A small sound classifier, trained from scratch: arch convnext, width 256.
Rows from block 3 of a small sound classifier, named by matrix and row number. Rows with one number within an expert belong to one neuron, the router's apart. Each number is 128 + 32 x the weight over its row's rms, rounded and kept within 0 to 255. All counts start at 0. Numbers have three digits each.
Before each expert's rows are labels from the 100 clips, of 14848, where the router gives the expert most weight on average: "strongest on" is what is common among them. Only what is clearly more common there than usual is listed. The data: read English sentences (LibriTTS-R).
# router: router (model.blocks.3.mlp.router.weight, 4x256, trained with AdamW), inputs 0-255
# up: expert up (model.blocks.3.mlp.up, 4x256x256), inputs 0-255
# down: expert down (model.blocks.3.mlp.down, 4x256x256, transposed), outputs 0-255

# expert 3
strongest on: voice: female
router.3:174143112147148102120135163072187140137154104177112151156122102162150148140164096136164156148152079132117055043135157128094117093104142126095110125132169099157117135163052110158134126147164111204112144074151097129129202115088147102104113122169108151135159116152164133154126161106101125065142087048142134125153151087085122145157146111147102163146168143113128166207075134085145169079171129153175140124113160107111115159091141148158125131144103128088153106126146103141167215136100177168116081117148157115116148148115153109124091142088123182144095129181169131102165095101113095106134229129176133138102197165141125109124171062141166184146111058175147093100136137089137090162151134098149131084171137141132187164083066118206122115151171140113076105123110091130129131090082147
up.8:177138088123158161147074155136166059158108137160105133153112151099186154165093165127169153153083052090120113199116083140157143101103090116141134068143116157165168146152140134105173177119137155123120139092160072095176120143141057125135105127149198137123208130117120118111107119100133136188102066121089152112098178112143145145165187151188141168143148130178099146148064166076104119145127157136106161088158119089154115109164109148082116114143110082110106094169126062074154104073062102105147169102112164124136167092111152142109176173028139076115171095101118139156117116178105137098107173150090099146106151116147179116095110075088152144158158158180118085094106135132181149114131113147159076195099122110123114184127130111113154152150151146151071115112094136112098134086102122
down.8:103160146046184137111163121141144111168128122079174116161130097099144181152118135116101090119109083162141126186087135113125212116141149170150107110077157174130101149152042141103092130128081166127143187086121082146114101149158104111152123180121156096105113171144194129063138148177128121213127139197168110154120122120056166150144097148133129109107125067135173047090119064127145099119177174132113143191166114125127139115126180174125154083209119142153128134105053150187164138153117054127107110154152126154107117154163120100092165150145210148176112055092123181126113133134172154105152144125105141112096133108084131080125126120143104111131090127124153119149127087094106103191155134106125140105163125125152131133145072194106076131139133153106172127143154104140137137169099102
up.9:104107102099106098152140134173107107188113172114130118158125104204171056184170178140087119148156108124103142193162134133110151085100153081105140093124134071165202074120147136102131133136138109113143102146086133051123123087144094106138148138173162130192161049131162071115058120149104083133103144136156107160143172105161128067136134130155121153168121159167147156124151073095154101101115155165125153117091081221116094114092095099142106134194107099145151131119158088122062168150140163070142112148138155147086133097130150140116083157119058106117078106132141146110102109129130202136169139077152097090081174138100024128111115165136125143102160122105179146142156142166113140097145164082089102078133160152073169114144135181127099127134142142150143133124116103196134143181142145
down.9:140145135138145136123142139146126077154129128104045114072104121117170143152127127084162103126102168102158126142180108101119124120091096073100120116122066088110113138145075071136048119165144113108191165159117198155211140111185095140121164113135132147130129121094140109092139109096118055131166111180185165136124164090072093127107138097127137145110166114121159139080135098123141107111185156126151088112178119154166101184172112194104147138152152096086166095144137050147103135140088191087160157138096135123147101154153076141136167076106121104120146121116173173112146108106105147150189152140105147165137129102127113153196145074166138121086132097154135165175232121110170064095143090237092124109100147131125113144176117127180151153115114096108139184094102153155113149097117162
up.10:148095119137110110131124129131117100169146142149141138131116182075085132162152091106140158095153094130146123083131191170094131139121105071157057144142174124130119179128194220091118112172131118065120150086117091095133163129106095064152167051118215098163191118138158161140174112142157100136139163127102142040153076104143115148109161112096146068161161121163110115123113121131189103084095157088090175136146103120131079155117183157145138130184157105104111085173112167136128110144167149082119110153129114105153122138171108174128104076151131137072138106030148150104148094100118161069140082128137144158122087111137135142132130154130068099111152108134079049116148117133118125109115149075130130142104186112142094160123119122104213194148152121147089171122111166105186180131095136
down.10:149154146125144122124141169148172114159055168183153078083109086158132129086099145140079159179099099121147137131135152158119091111109092090138108117090096150108095119102194112152168128161174103092077114084142143134123104192120126156106119140099127172112109138114140124172126121080096100158112144165107112096088147143074064106155165135107114110209141134103112109110093171126150123113190135103085147113166098122176143113137176161118023192172132137163166110119097144118110169095121128119117114140134073105161179071157172167139086125165134086082139059153109165124114133206123100074134179177132107109175107157131133150152141100123157163131109119183157118093128139136101181157126157167066183077151169128184159160115113069130075082096104165159068122133118108200116134189095111
up.11:103078153139111130136095123142051142084171100141141181128133143154115106144087150071098143151096121079122129137166128162119058135176084120102079099102168165141115148151136098156177128141125111044075133111229140143127087126128039130101093097159180104110162093160160079109138166099136184130150095131069115113140114096089100130100199123142151207192123146153164095145165133117175127129104108111146122100144126149170116115152167106134072128134105132104191148100142122113129080179118095155079158127225152136088187135165149166090105094102079116185129105135141120145117104155082112116177090123127139126134132161119114097149214109108154140127095122083147110134176147131153122186140103100144182118196152084112111119132186130102117125138136128058070129116077147140141142089180142
down.11:140118195124093096150187121077136116120087146152114117085129148156155152127162205075109181137153092089082200110167137152144123147076102170093139124195095162171101124122148197163162131142130137113119100188147096148108088156098164148112181169149095133095197084155122113098123173096172121146118126096164112169103148087101045153088084159144162172121143100171102144171122220106104128110100123146132140147130090090141145103111114103142137104111131144170109056157186109110149104168091162156125130116149101072062116115132109154177133107092102122181099132096088202117086154097159120107126133127074103063124120063127071134125093119199084122174131075124135177123120121111146142082118110074071149112129086127114106143087056117147121101127096152167096118091135158150111129139113125
up.12:164129122144126086144135183105186162126154143138166137157097142151150152135133163074067119142154115160168135128117110102104160119187096194160103134162132074143121083122093188092181126125188080175132133107096086141131100149167097105107212093168077141119118163136140142094091169080111121128114139114105096095088143159176137138135108131063165130102139080134150106171096092150131125155175114133151182117155152131131067165127141168181100128199057111112135086150094175125105116111104133115117128141151146117116108150116102128058118136150090105124161162117152093078078099111154096099096105128186136136110086164070133144190099188081070105110149132215054094153124150117086147160071130092076129119122151067216121124114108139207151079179114121126142109097106138152103153146149135
down.12:157164070126138173140168168098157119138142152173130097145144165180105107065154114135096117123122135088142078138163148174131145125143170151127206056172164121104187140180093141093142130147141127186179161128132159116118134115132138141129189203116066077098093123112165184106156107106061162137107151120126141103152158103079038159140107155135074102125132144161109060086122099114133156177105180133166163115103146151107144168144194090102150175092113084138123176136064137117117143147137163069125123150123141100129186149136165146136103087150076121123187106061106139116106109177107117117139128109122112067099136117141128132118149054072164121142158207117198135119173113112064117166136128129165086131105120133114113091101159116157158171163098092098076118085102075121131175130176140
up.13:093066114051138133081129111114110108144143062133103169146172110145154150152189153115150144144081155106101105023149105060118177087159084128159085138215184148066083156106122132137142102114168153132110129165116130172113133152122212132074123161155074119137160105146182116153148119118122189109134189126098157090161164136076089079136104162095119116134191093114110116109108109122158143197116103130191147163133147127169124158157147170124103126053071093118112129158140140199130109114129106152151171126132103104133159132132141104127177124183157095111174141098144108116076151143153156111115137130138109159069125137167111133149125134085145082110134203132132112134168125124116163174054081095172148153072160148099121087133143130091088102112109120104095109111130078090157120169057165
down.13:172045135069141195118068127106123100116099139134178186159124104134131107117177146099123134118121111147119147109137116167084076166114119097081099155112168049143201115135133100099106122164133104070112122117122153148129119101163159100144146106078093117126206095132147129084137129141128094126193119081124142108123089115122126152095110134113172113058092126142130156153135164124157124121139137155155124148102174127141105138139129136125136094150106092132124163081092130080102172121115133085112177164156114158100145119078147080099144128040104144157108075222093067099091110155150155169141120110114126149162085162108151158109121135089110156120091142173084120111172054103078134157129202096088044131132181140126098126139125075108105141118160155064110009103075128144101080174138112

# expert 0
strongest on: voice: female
router.0:110149147084059130115132183118081154157135158139094133093142082114118144111102139154117179044130177129121129134164127123127120113194092139182173138139171148108085191137149130164086142127110162117165120164122135163146061157126107164140185143141115143122084138145125093154097151141136144125091152142123114082121096113134122166122174122164140100059078141100089076066157158172102134178151115150066142136084149128105235140186174133109095134127134151140098100115109162175174130124101111126113172145144131159187136164142121131110133113161114096131181191167113123180090065193120150178141134121091155140132064119049111118178157148108084171112131134118161142126109133200145149114163213135134121148113092095149149209106101087122096102107117127127189101088105194167100096125068138
up.8:091165101119154139174111205107170117136130114158085168137121158117107128144190086123099143110125046189078176137123126094146058155105113147122118096117114151148117196108119141094027142103144081098159150140125120131164140118090167139091130129143166175158167160103185074121095123085089135085157114128140092095073138084112109135113168162090168089137061131088134097071121135129177134156137132092089055138123184129136179107076116086187112104136156150167140126179072149156128163119133114094143140054151152135076105144135109094095173133071161134107122165134161130154185104160176154201124090165195087119150126198079155133136067140160090118107153149127102124148145122150106143110152126129094106100155116113129126113180094129129130058149164096147130117174156161146145108182153088
down.8:092025071072091073111126072137111098131159116084163137099121113120153152154133116085159130149124186170145119164072114090138105125136160076145118124093174118074183125128127084143142120169131108124138147091112141128160148123090146054164033180110153110143116167181117121106157098151106189141131209150152116103138137082125126144168143083132120128125139161130111095192118184160159143134146149126147179097112127102151136136142132194188173150112074205136132095121139111151104107130118087107137091122155121215130146178130171086121091155094137127181171182148112135137098137149141053144164128140149148140131134127070112116109128137195099152156126127175113116162088076050154096129128089099104150142124185146059063092121136117105059092128116133166090168148147092115144162119125113
up.9:121155085135093145122146100073108096198138149104107083158114135188134157209127126105107168157167149091133108169096139162115139153106071104179191121159148118186135129084124229179160100165031109150154079131097140127086112203119149120136088134070170110165094105155127126140139078120193149119150147152114175120147118110189133135056094157110125130127114088158087077160157134148153117120132127131108148049201147082116146107083152133138131114150074136163037149149112102139108140118139110175067122156118090165158132077132134111118129135109106109136107091133146074134121114155153110112179040127075159147118143138153122178068087166100076087172141087127166137159170136130175142150137136143085117159131137103151098103168121159119161114103092167135158092136108072122115141144123112
down.9:078130131111132103113117128073137123121087143083105158168141127148062071065209133125106093082128112179077156103093131118104058128121093135146116158112084091122036152135111103194168135164076058146166114141124180098076146138133076181132185148152114158136160147120076122121128085100134160110152143126118139038111135103128155133121113123125137171156170119135163129145138139153122076103110111145118126149143083095161132175174145143107152195146118128132098108110182085130156129092103132089091103058085124163102145188146169118123152153088154131179167070079129150129088161163097178151169129139160130063123169108084125178144093107119107119054107099146161130159123118188127120209166136121127125101137091114121114128237126174116098140153108137130128102139130171123102113130056145
up.10:115144121077139102140117089136076125114104158134123067116087094123140080125145156109101109078091070079108125166113164130188111154165077157145123143134090146162133087136109091167074098135183121153124082154109205174139115082113135111115138123206115172093099147109115127136185172114137103152085165107147118175117159170128123119112081161146124162061194126135099164197106085116121129128132143182102104138128132162156189144118097155161117137151145149148081070151127131115137130096113162128068162085117112108159160166131115115141081161168139137127119230111217117154028079147110143146085168139135150127129146111074107139144087123107175097123080129067136133132182094208149085105089131165110115171087131139114098172117126156142087137147164155126108085164137111068116107129169196
down.10:148129075120130056174067142132121100111176121105163121154122169187082126147205195149135152163152182100151136109146109077082140067093178155082136099084123165165131112078141107194144144084105128131079134139131168166219139157159168130125090088149129189109156133110093144122072108118115132101172136095178089147157084148135139102099112140149143150052114094111135119142175124131097119111143136137150115126168137140157115103093100073122184094129140147121132104108131156115108118061155140129127146035113149094117179159076110172101092109083112140141138113137148141153079135089080181142103076152150102058140080135118124135137056174130108085124076138086091088095138099121138113201155126107044165166150124136108164106113187152104131147144092089108123124171133138082195124125142134
up.11:119148103132102180132163106134185107120188107115130160161132146132159173154186096087163131127154144070153137109074152125163120167106099045156146099102142102139143121071144094184105154139071109167160189095158131214111122091094089187138101133177085105116116084150089102108116089098120159099142140116132149114113155126158137192079136186074087084118136076177155140108160148065055109138178174123184177136107131115070104155096117147132128149120142075098139099147111154104156179084081079101110177150089085113169193155120154144085094160141131146160051117109141115112122121107124128127137200155080145141117143158095123161163131136117170120150094105140083147108164091141092115136134107111120067103124158096108117125108125113153161216125176068109142113110141176134176120159142074
down.11:082111096151098128136148109111127122154087196095123119194152135168148145080100078153107093147107119167176184064103121172102067129188138119142127138162163099137123125118100119183095137134162126152168161136111140138121133196078151120080131096122150098177069153063117123112097148084083086139114123131157148088091126101100131118088107099148071123084091101157153094143145131124118100151121145131118112174117125060159118100098114116124134131156138134158188130146147188111159087071127076127120112184111105177127103093143186127146144172144160093115153071137160142141160106066101125085158019109093150171133134083115098124140065125156155181145119157163158117136140096095147179146180103035101133131163043118144091138111164189148087102124094145119098178105080165085119142166142081
up.12:117107152143127106127127122111122058156105137140133160151077134102129120142133144148170064148154111173125143164130087137152118185120125107189126126138157057152172069064169167080131039080190163141109073128151132177142214155079173079119105118097137160179116149113177178145132150158143094154070141046077122147143125119192095115077139183186105111134143112151073179112125132094108130090108130114137153108165146126105129111164073131111105140153164065133100147074170118149119115128111142133147062149117152138114138127148138114140138126117118114123096137170202167140100097150131091105123115105135121108088112161069129173138090156080209151146059105078102155137118096098138087104172137193083134172165152123137185066140163116154161106157096110111110101093177172160110155128131107
down.12:133110182141119113139067113138176155174071109117129163097143159148154107091174167118077155130107135079080144099102105091165161118115099093079141177128190123110151130108097122131171133101104054133086093087103153137123140143091082102169085081094165124100128155105106132098069177115133187161134139117111115140147139170125105136112169129069111155114111087166075138096118093119109138078105086131130144182117149193124049149116109155118093115155105107118112088082137098113152170126218148168099152133167121140098073149105116106128119080101130132128160141135121104186135115197127101136145167121149135100089135172175105108106038114177091081116202153130188148060167173135158108136120108111099124064174081122115117139171121118102179102124167116100099142172157163109147208191173113
up.13:154071141114098112137133113146115134120147158090147166131163201136088163098179131143099131154028193106087086109152136110152124099113086124148097209111200184106127158124093169115075131144143192180177154111107067129113106156124131161097134147180094109114167151090171131135121152117111148156200099129150142154090115158150089109084124108051138148119120085107086122118083109129084160124116148074128086093138164185154166125136140176158115093115174176065144142151083140124132111132133109182093086150135126119201088135168120169143127158088136120118106205050070113204076142140134107095141113151143157138157148142149064094133097148130074110092143120098122065149122177102166136127082110140099126153067120126106135142109112122168118137163152112109139110123176139133192094154090180
down.13:123120088222174119105146088144130097070141069152152103081123178134096093089146078137098128176125140125145147107125116131185063106123133090183155093129099154141144125127170101111133126123099114178105139105109086176110076128137097109141191157062101151129162129163073140128165145117151124096133151091110133144147144142087211149126166107091109101147104092173091142102159111122129081126060155101136146126127123083200137197080133173154163120153109147135202110170148109104073186163120063176118130170156128139140136067089159120136185129169161115157067136184036135100043089088135135150131118118093155066087146140148147103124135103103156145155130115180114129148147167143118123130108082150160170092121166110102092141121132114154164114123065160132099121099095117100081142186084147

# expert 1
strongest on: voice: male
router.1:100099099130092165123112092163104149095122143078123160121146116142141134190137154111157162144110120117151207188110102146087112159134150109092147125176127070106102198142150069062157133127094112039095089153082105091140085125132132104149100140056120120101080120156171150123172153176113101099165174078161057132147121158067111166091127078121133155174108133145113140101158150156105133116105083106069100124153117190122104115127178106080145143144124090123089128080115140100126088128158200127106136086155126096084101089131075139117146170140145107149129140071122094150159239146111156099103176150192117147129152142131112152042078128140084092174125156127145145149142132119127183149135129135082079114142128154132121064142155164164129162155132110117246114128121166106096117140133149
up.8:127108115193131102164123168135126105097134116127132146140147121161114111090129158105146111136100085120142143139145094147104118115082123088075191096068151137134133141111096162095119147088100081100097064130100116105093180111114165132088128242126111183119134111106170172090084121147165058144146151110117174167146161149084148110162073121119158136119155143143135117160107141052127107105080105144140125086153162200154084125141126088148179169129159142169192172110130171067130159123048139132083128106146128094089160160152193050175136145142088096168156105139065148117123172125082130138117189149143143117175084035129105147099088191126116167196120109135113152148146129125131134146105132127150121131135090135150158181150046120091170191101177080144094133108153102108097162133128113
down.8:136123112176058137154133142106126110162112034164100165195159137128139096136173114085119138084128176124089169109125150135169171068195139180129132180107082122145089137108056109114188127154119170108134128140122094162109080094117095095155114131118185124099089102107120135029130107104123133170133087193083098150135135116093066140155195114142082132122137166115073149107093103119127141094117124120102138138111176097113132112170094090105067189138124144132101156105174127123175161140134123110139108094100103120094118143073160103176118082080160143156095131109138121124147169122049109117138079116138069190125134151166108171093155033146161132055085111136168154140169078155085115135141094159169100171144112129110128145100161166130128146109074158175151173153146121136105081104102163
up.9:056149085165153102108160115135123093150123101129104110136163162136109136133103180153109116121171072170101073147118152124129129157125138061123170096201162123182132133093161138094157103112119162148122127128158165152117119118054095078134149132090134116145166122129138078107125150116090110117115195139149144095120092065095126149133108091171122156145124103157098166142117255134155150119152137114127120113215151212100150108101089104089148150076092143162102114108131196134174103123161085082171137159152112167110139116107086128123097128130131102185148129091130190113099155048090096132119106135188105081163120163096137163078079142055153091121129067103180100139147143133138120148155146123154083154142142090188122120095146197150166138172109128135129186093088081127135129139064189
down.9:098117075170090120138161138116173137170085165172121161099117144083142104141113078132118161088070117142117104125117145153146133115113022118128114129101139113104095114133078168119117130033077122140128145066153117141099111111109102135114135049119075140122131128119121151139134091122174045065095172095128173067122142119121070123119152136114127149116130100155104139068159150141119127124098166121138116060126131120079094095108168121138130084106109132113061181119130185073123176096189135139104140132184125142096129137136068128166070119112115116126113133147094090136146147068149164116167109087107078117119084124070121089077133095133116183180147084112145141161109149072119128138149155121193107119088170148126077080212135120075117171148147084213119159138211156156138132142098092
up.10:151063120201167149110112090084114128083085125173090145121185132154133156093119070144126046064123167158120138164105118128100096134096150168133201141152191108140164176125101089210145126148150157151120121124092171140094080119147157043177156114135188137085181144158100103126134145084087101106107132150137124099121094133088146102134168078162126116184098136153145078050095128125114161175132144132125084101170137122104158133105172162159129136071110082127085088163172081154120099151153169110170091102121098135137148124175109103176112142086132135070161125158111181190128097122131098118136115160135109118074071097166127104105121200107140101107110091202106140133150108184137095196174122131143138121144126141141105114164143144140102109143182061110152126134125140201089108108162109
down.10:121119110128184097153134128114093133120179108150118119173158173127121161067108107130127121111120096134156198090110105109154114077073042204082076171138164086157164129138120107196122125183084099146143137101146115146158146155152127159156159098163163097168069178141178146149099117132108100119093151098079129121120145151129162141198153152149134071099089146119105100040104089091124083135149118114138140166115097132112188091131115061129148156126119126131177081104106153206152119151123163089156215086182142121130175081145170129153117089091179084167185107144118159094135140118116102131123117116110107081167116105085130104113061128161157159145084089140105140068139085128116149181135116133137108139144058133184127118167115084170168045123097097100132115149160090122149164162135130
up.11:115117106145138103110168104123098105110143134119212109081102099099130135095163159134112112149125114106104128057150154163094091154218145162149074123095089164137116139153113128142128136140113137111146113124091191108108086146130136115167150148156062123166164132159089093065132199140135191191100201113153127172111118125131152094161187154185141127189110132147151173194136116159141061151149146115131092106161142085116121144070145146110093149060112157142111151153155157161131155122125090029106149109064110155192179092145145089105094074123134147182082140115068119176187187085103101108159141140157165123098133099131123141120120138061145156083087089128132176133172146129105076112126052143133105096111188093128116144143098183103079113107088128114143088127165153141093134119127148
down.11:129086161130153145125114135102127106163129031066111114184139111161118135076131123134138126150154117143131086150154102186115177101140093109157114126107149122107086154119101137129173125138144112168134171121144092081126148101143154132119161156060136083149134117159129090085115139157143148064133138161088133079154155121094171143073104094123159107125178109157125139165132131115114180129118166123119095094136159122126185156050077054083189154194198151103092097140088091107153191078102120159133079130069138133127126075128159126158101191094037094168167145108126157106123168141151159194085110113125088122108106104130104093136180125221109147183116103151153166118092147127136081160160134082103056090136150127121137125148077190117149111156147123080140193068066116134128134148130104
up.12:119142117141116125116120067175165187126145152129122123110098149080168075120101096146123124078105126139072219134090132177161072112092122147091102149133100121182109095095113159156116166091173128117135111110183186144140157104118129161138157152183122130147117155145107115116124145098158110133123116138119144144125120176187116152081162084099155152158116069174157146120125093096120163173112133155187136108112080127160106052133147102110101138117093122143112117193118120077086112126130132123186136148135132075168082127117150133088146133145169091162061143101149177123105136043094099070163144100115141172159092086112114172220178132098170093114164102108132139166139092103114193117133126111055166131065177217134123110106153144106148129114102106064104094160198074099126163136175073
down.12:043099102135150188123163187087110172141102118183170089207141080156173073040094083129109146178106130110172175068138080120176151124133181146063124203140201178090081143149151131125057121151137132144169123206121135074146132164121144102160160116096119188133128102146066101182160113142188122120148135155143137154103129148114138151126156109102089131104091161135122115154167142119142148140126114116128162161114122106130141129140156119121116158088114084098127108141098076119121185119135120144151138131175118076166086176111185119134136140069090134153154132200104180136140150113137138164106162116129133109152140165125138125091127157175142040150089128092169113142093177104114094181072104163142042147134079139094147111173140128102095121150092148114130110144131136113161112122184149
up.13:181106111229125197149114139112090144089113131113116119097181121095134163129135132111109163205144099079131082104140165161187157139106174178123101128075160120164110106098114111091136154187171108145105154100090137123110134123134143149156114091102110126135153111111104182179151108157132071148120141132143145171087169056057174145134117123132112147110112153145156170156102122150075090128151085133146071097109090132173122118142094097139068051125114132149107099168102129083183098094126096134084125116082188111125105085131128100129119162132131111117140162188180155135152139101188161164113098121134098161113147122136035134145097186127112139206062132098106171212178104115137119043147147082146135101129139074161138124133109151098176194148150094171093097157102143108111098106127128
down.13:106189146125068150132188132126117190144085109053085148151127179104190159068145149130150110124103153121092102172138120100092136145180110148188133117140090109125076121121133097122074125134178151160152127085131104123136162132083050157136147148133136187127152118132160120081011130149091074147110157230096146115122123148091143154105166120087168087167158114114087103144131132108152139131106097109135122154149101166103138090124077090168074167155178130093107103183132176151128150182110071125122139158156123125124158059159120101186057076122156123130137136138143143123142144113107131137166174120104133104054121128158090101120066115121123089114139107177077076132144085167084118184157180135148164132143122138144096123087136162077099093114120103130131157110207108103172113106170100

# expert 2
strongest on: voice: female
router.2:122129123134162096118125108148119100147105183097173092132138128162149129083102145102106102191119112110130149121105161118173161175155144110115135161126038152150170025133160206143110113075125151172164167145132153153119125117157066094160095129119139135127183133146105155122109065141130145179165083162089156134104166151130092113139092146132159121110118109143159127133162104117142124157142125118155185148180090088146092118155061141130134125113107134155193172121106128133116093127157089109120145112151115136134141097128164149162127117129109131088100134110150135126148104157090114128172025106074190129101141108143160154125121194135191055082081144089107142131108107122124133096090141165156151142073127143101049058196180137061136106096124094109020157149138069164175104194173103
up.8:191146129116073148125167171108126115071122112158085190065149123077139133134158227138130117116128141082114167154051110153142106174197142103135192123124094126079145084076153119151078110106170113108093124182124167199107136135117114142168142124126153131092116136074108130120156176168128151108147136089140070175082130099120156131098156143122160130090115120166126126112117194163125149127064129135129169120102148116076102191146174100167107057114087099168140156175127139145130107128120139143161095173154161161166151141092090129124128141117160094082140142147105131079068095142130134161176117158122198095156047148122106112196106122130212119115164116154169170144089070124117094136120113067155075190089105064104114127091112122105112136159083132087122080106172116127137088124135118
down.8:126111149181128074113104139167113065150081090088145159185140110163227108107049151180144099185112080153122131158145104110163142119147115143126097097112173145097130163090100109141040125169126128177127127179137081046149153136176114133155151107110138081109162140123134123190152102150088142107129115131108141109145143112188092114117140146156115140128135116122149102135110077146118116127123101149167182132116199124126153179169101158138145094117151176088145132164111133193090186151180088127117125159106126161119083123121106109153134125089165121103122232141117143090132122131110127121154129093138087104124135136130199067114145147057142157169159149139051101166128153173060107112099090180108160120151099143136174114133071169180092073153092135160175092091168168132159085148077130
up.9:153126138132062181127171124162148129142171076154136103155099154172138177057148108109121097103100149102150171205094097109104135116137152105072120129119077131158157109097081182163163183090125171149100149100174139181093080125118153125092120158158162144182110112168092103090132164081104120115157167091054135109113117125142103158160105106109137114041090136136058150102165111126136067131153170096096133162126096153096140122145068115167145106182188139134090169130144169072157079136086051121132158106136066139111118146137186137128145136130165146164091097129158106138168116145133128152145116074083109087079083098062083149113187120122177126113149134135130192102109100178138099172131170105134168154109176094151086127158120086162105175159126100152102163110086165163109174123171114
down.9:117162056143149100120118170123154084162133089175170079165125176161151065138163127111131126121119163137058082087141190096136170090092124130129126141111097162073156132126194153127129122086127139211070171175118106154130124161115130134113094130110118070104176124112117121153152116109107085108111131122203124131144099137166112139134152154137160137118162124126067128120139127124144103091176113113122120079184095096131101102152163124129123110123203141129107137094140125122135148137151181152109134149214150083080111109101193090074158141101182062133163091161136093095129143107121107090139186114194138178085130113153119162140113130177150082178139145146112160121105119178085094096162141144141015145166170113110136167101197069101081102157212175117133160140126124113144158130143071
up.10:102096137126023189155150141176066092071142157173127048125110139089135175144129112142118090125124118106146127147157158180124114130185086159174151117206111155137113131111194191103108134120138114107069124098186167134098116096161163139106122097105068181160166129146150117129140103128118098184135110132138110119137058150144116093148117112139132088138142141156139069000128120122119118134059088189171117109150129120128112120129148124157178132142104138117161120115123085166124088124106130128113091070113103149118122135104109168165160154112162118138159155112089131100102092128144150168134153096087115109114083087132111067106112118189137116174168174077211119121114126091147166091111108126137163117136099121147113085109180103148123158141150105135234179158112149118149179090176131
down.10:109123116102169101135126103109114177199130115217116066051114105135123077165117096143124143092115121073140160144078156105072143098137096115134120075080135119104183106137111142150144114156142163147123169105163081102081092156123146111153110162168120149122150144167122142185159129131120138141102101065163084111140053146127134142107192157138152128156137094145130143188061157119089107152175158111092094087108190139117141095141096106111132154121074169141122152043113157100139090156103100136130124153159131080125064107092077140068113120145131148115181124154156066139169122112166152093083191163142159097124063126129134139161108169015080140160102152131151146147120142095144125087157130124083094077112125114163125185117117137105113139113107142205130076113056151141085140130091067
up.11:099161161138090098123115130146086053169132170043091132129133074129078098152088160134076170167172081109135124131143113168134140099161091199181107119095070151147127115098155141134088195089131094137133098154057126093106062146121182140104118180163130169168106124126189192194148175139119120154127087121130138151099093082140122084145117208067096148179119101106184142145065100117067158128083175115159138147119119063083149154103193162124080101095145122116135113135082131099136127173101155151171100103138148125144190142100159159139163135120160136130071118167104078107071108125171138082172096100089121136114133166153141137136098177166158156102209116131087108125123116095116151080113152132150095131127140129149123073106160144102211142134115132119110147130122110127104154157111126
down.11:117161101046150061126096071092167092145159132127149108120106128123117080108081115187130159140093095125129084151114097114119100129100107143125132096144187116109145136113074150069150128149156116121137148160150122113118140050090104090085129097133125159101049125128092088188184157141086158160108141117126140117114107120103088122107116120098087149111123121116211084150141119125098107117128164144170141175155145122081142176060165164092130131161138122154168136155144168152190157136182144142118100180116163164170097161128089139204078111147051097160162108116076105162117150127137093049110146116050099088057114123098143176152125213074070096151138154091105086163135138081128177144175171182126168099121096141103172149158136139115165136113145137178138147117103078109171118142102134
up.12:113133112116119120079148080125137131113095122080130167132169092104203103145103188124110202176133129091146149096126078109150155102160173139141141132141174179166146135117146188134147120113099100135171152134120152134164116144113106195138154173158143115174133162080112117114110150067188092152155144143129068128091141137124210108143111072173124119149157135143138137089075090210159112147132092078151061104095139099152106175135180116116126119116129126100068062112085097086107134108101069128082198122139206165093132166132199118157111126183149128125095139140114104140065092106062128106118206117143119089134152154151148091212159111136136104120094065123118105183117127080122113164117114122117080126164105124142099087145074178107169130130098163130160112153142135077093125113058123
down.12:155115155098153108115168104081140093113085041130172132119113078098111139144080142130157127079088136131115138104181138134098130112159197159096176125092181131175185111148076107107103109132132074126098104175134113113051105178055132136113131159091127165122050107139115139141071030140101120126091091147121103195149113165102198115148155176116094099132119169138119068133137113095135117097124088151160134169163143182166127164170122111123125114119149128137152113114132127086135052101116136153151095089177138127134106196154132113059185161097127133052150085100098136148159094145195081088130131126086126137086137178113149092127130116116100200169105120108093122157111161136153096195108134121088123132112118110140117091094120119108067142195130219113138114117094112143100095158139158
up.13:163130090114130148157141198167179161076113133126090176103080128191090111068110162131143182132131145132134181114121132110133104113109097076108107133135103139114142135139168111084190137139200137177116123150110087102160168224114172091086115130101145135195118111119097208096110145160076109117102116130134096121071126072212109195173105131129174128122163102116133135115114151075130113102174164081159112141064100086130126141155149132167077159179100138152100087117134123131129136090116152101152087055093123112076131194164157135102109145159081087122090085110120133179105127131073149193166143168125124137145134101126140121140138081120072093151087116115134124118144150162092116110129174200122153161149168131092111074128140076119079129093147134150063177136135072099119122151200132
down.13:104162079092094091118140105104106139153137135212157152104102130128108127130106097143108107128138090100088093165154123138153030096092152107135123125123100149093105117114121193140184117089084082114089143153143165115126093161119105132149094094104112118153154096079166159128105189144142165104106143153083160024109147109152139152109010126092126097086127121138108084106107097142133141113136120134141140097102096156093106125178061108124070121145193126139086163080140145086096142083145139180144139124177120142116100168134133107109215174193154162086139103100140141150066160088099157153122131151196129172168164146098105092120136148064129082157186152140128124162116093144145106085144155152162096138135149125091083127136105181152149182082123190127105200138170113101070154163131158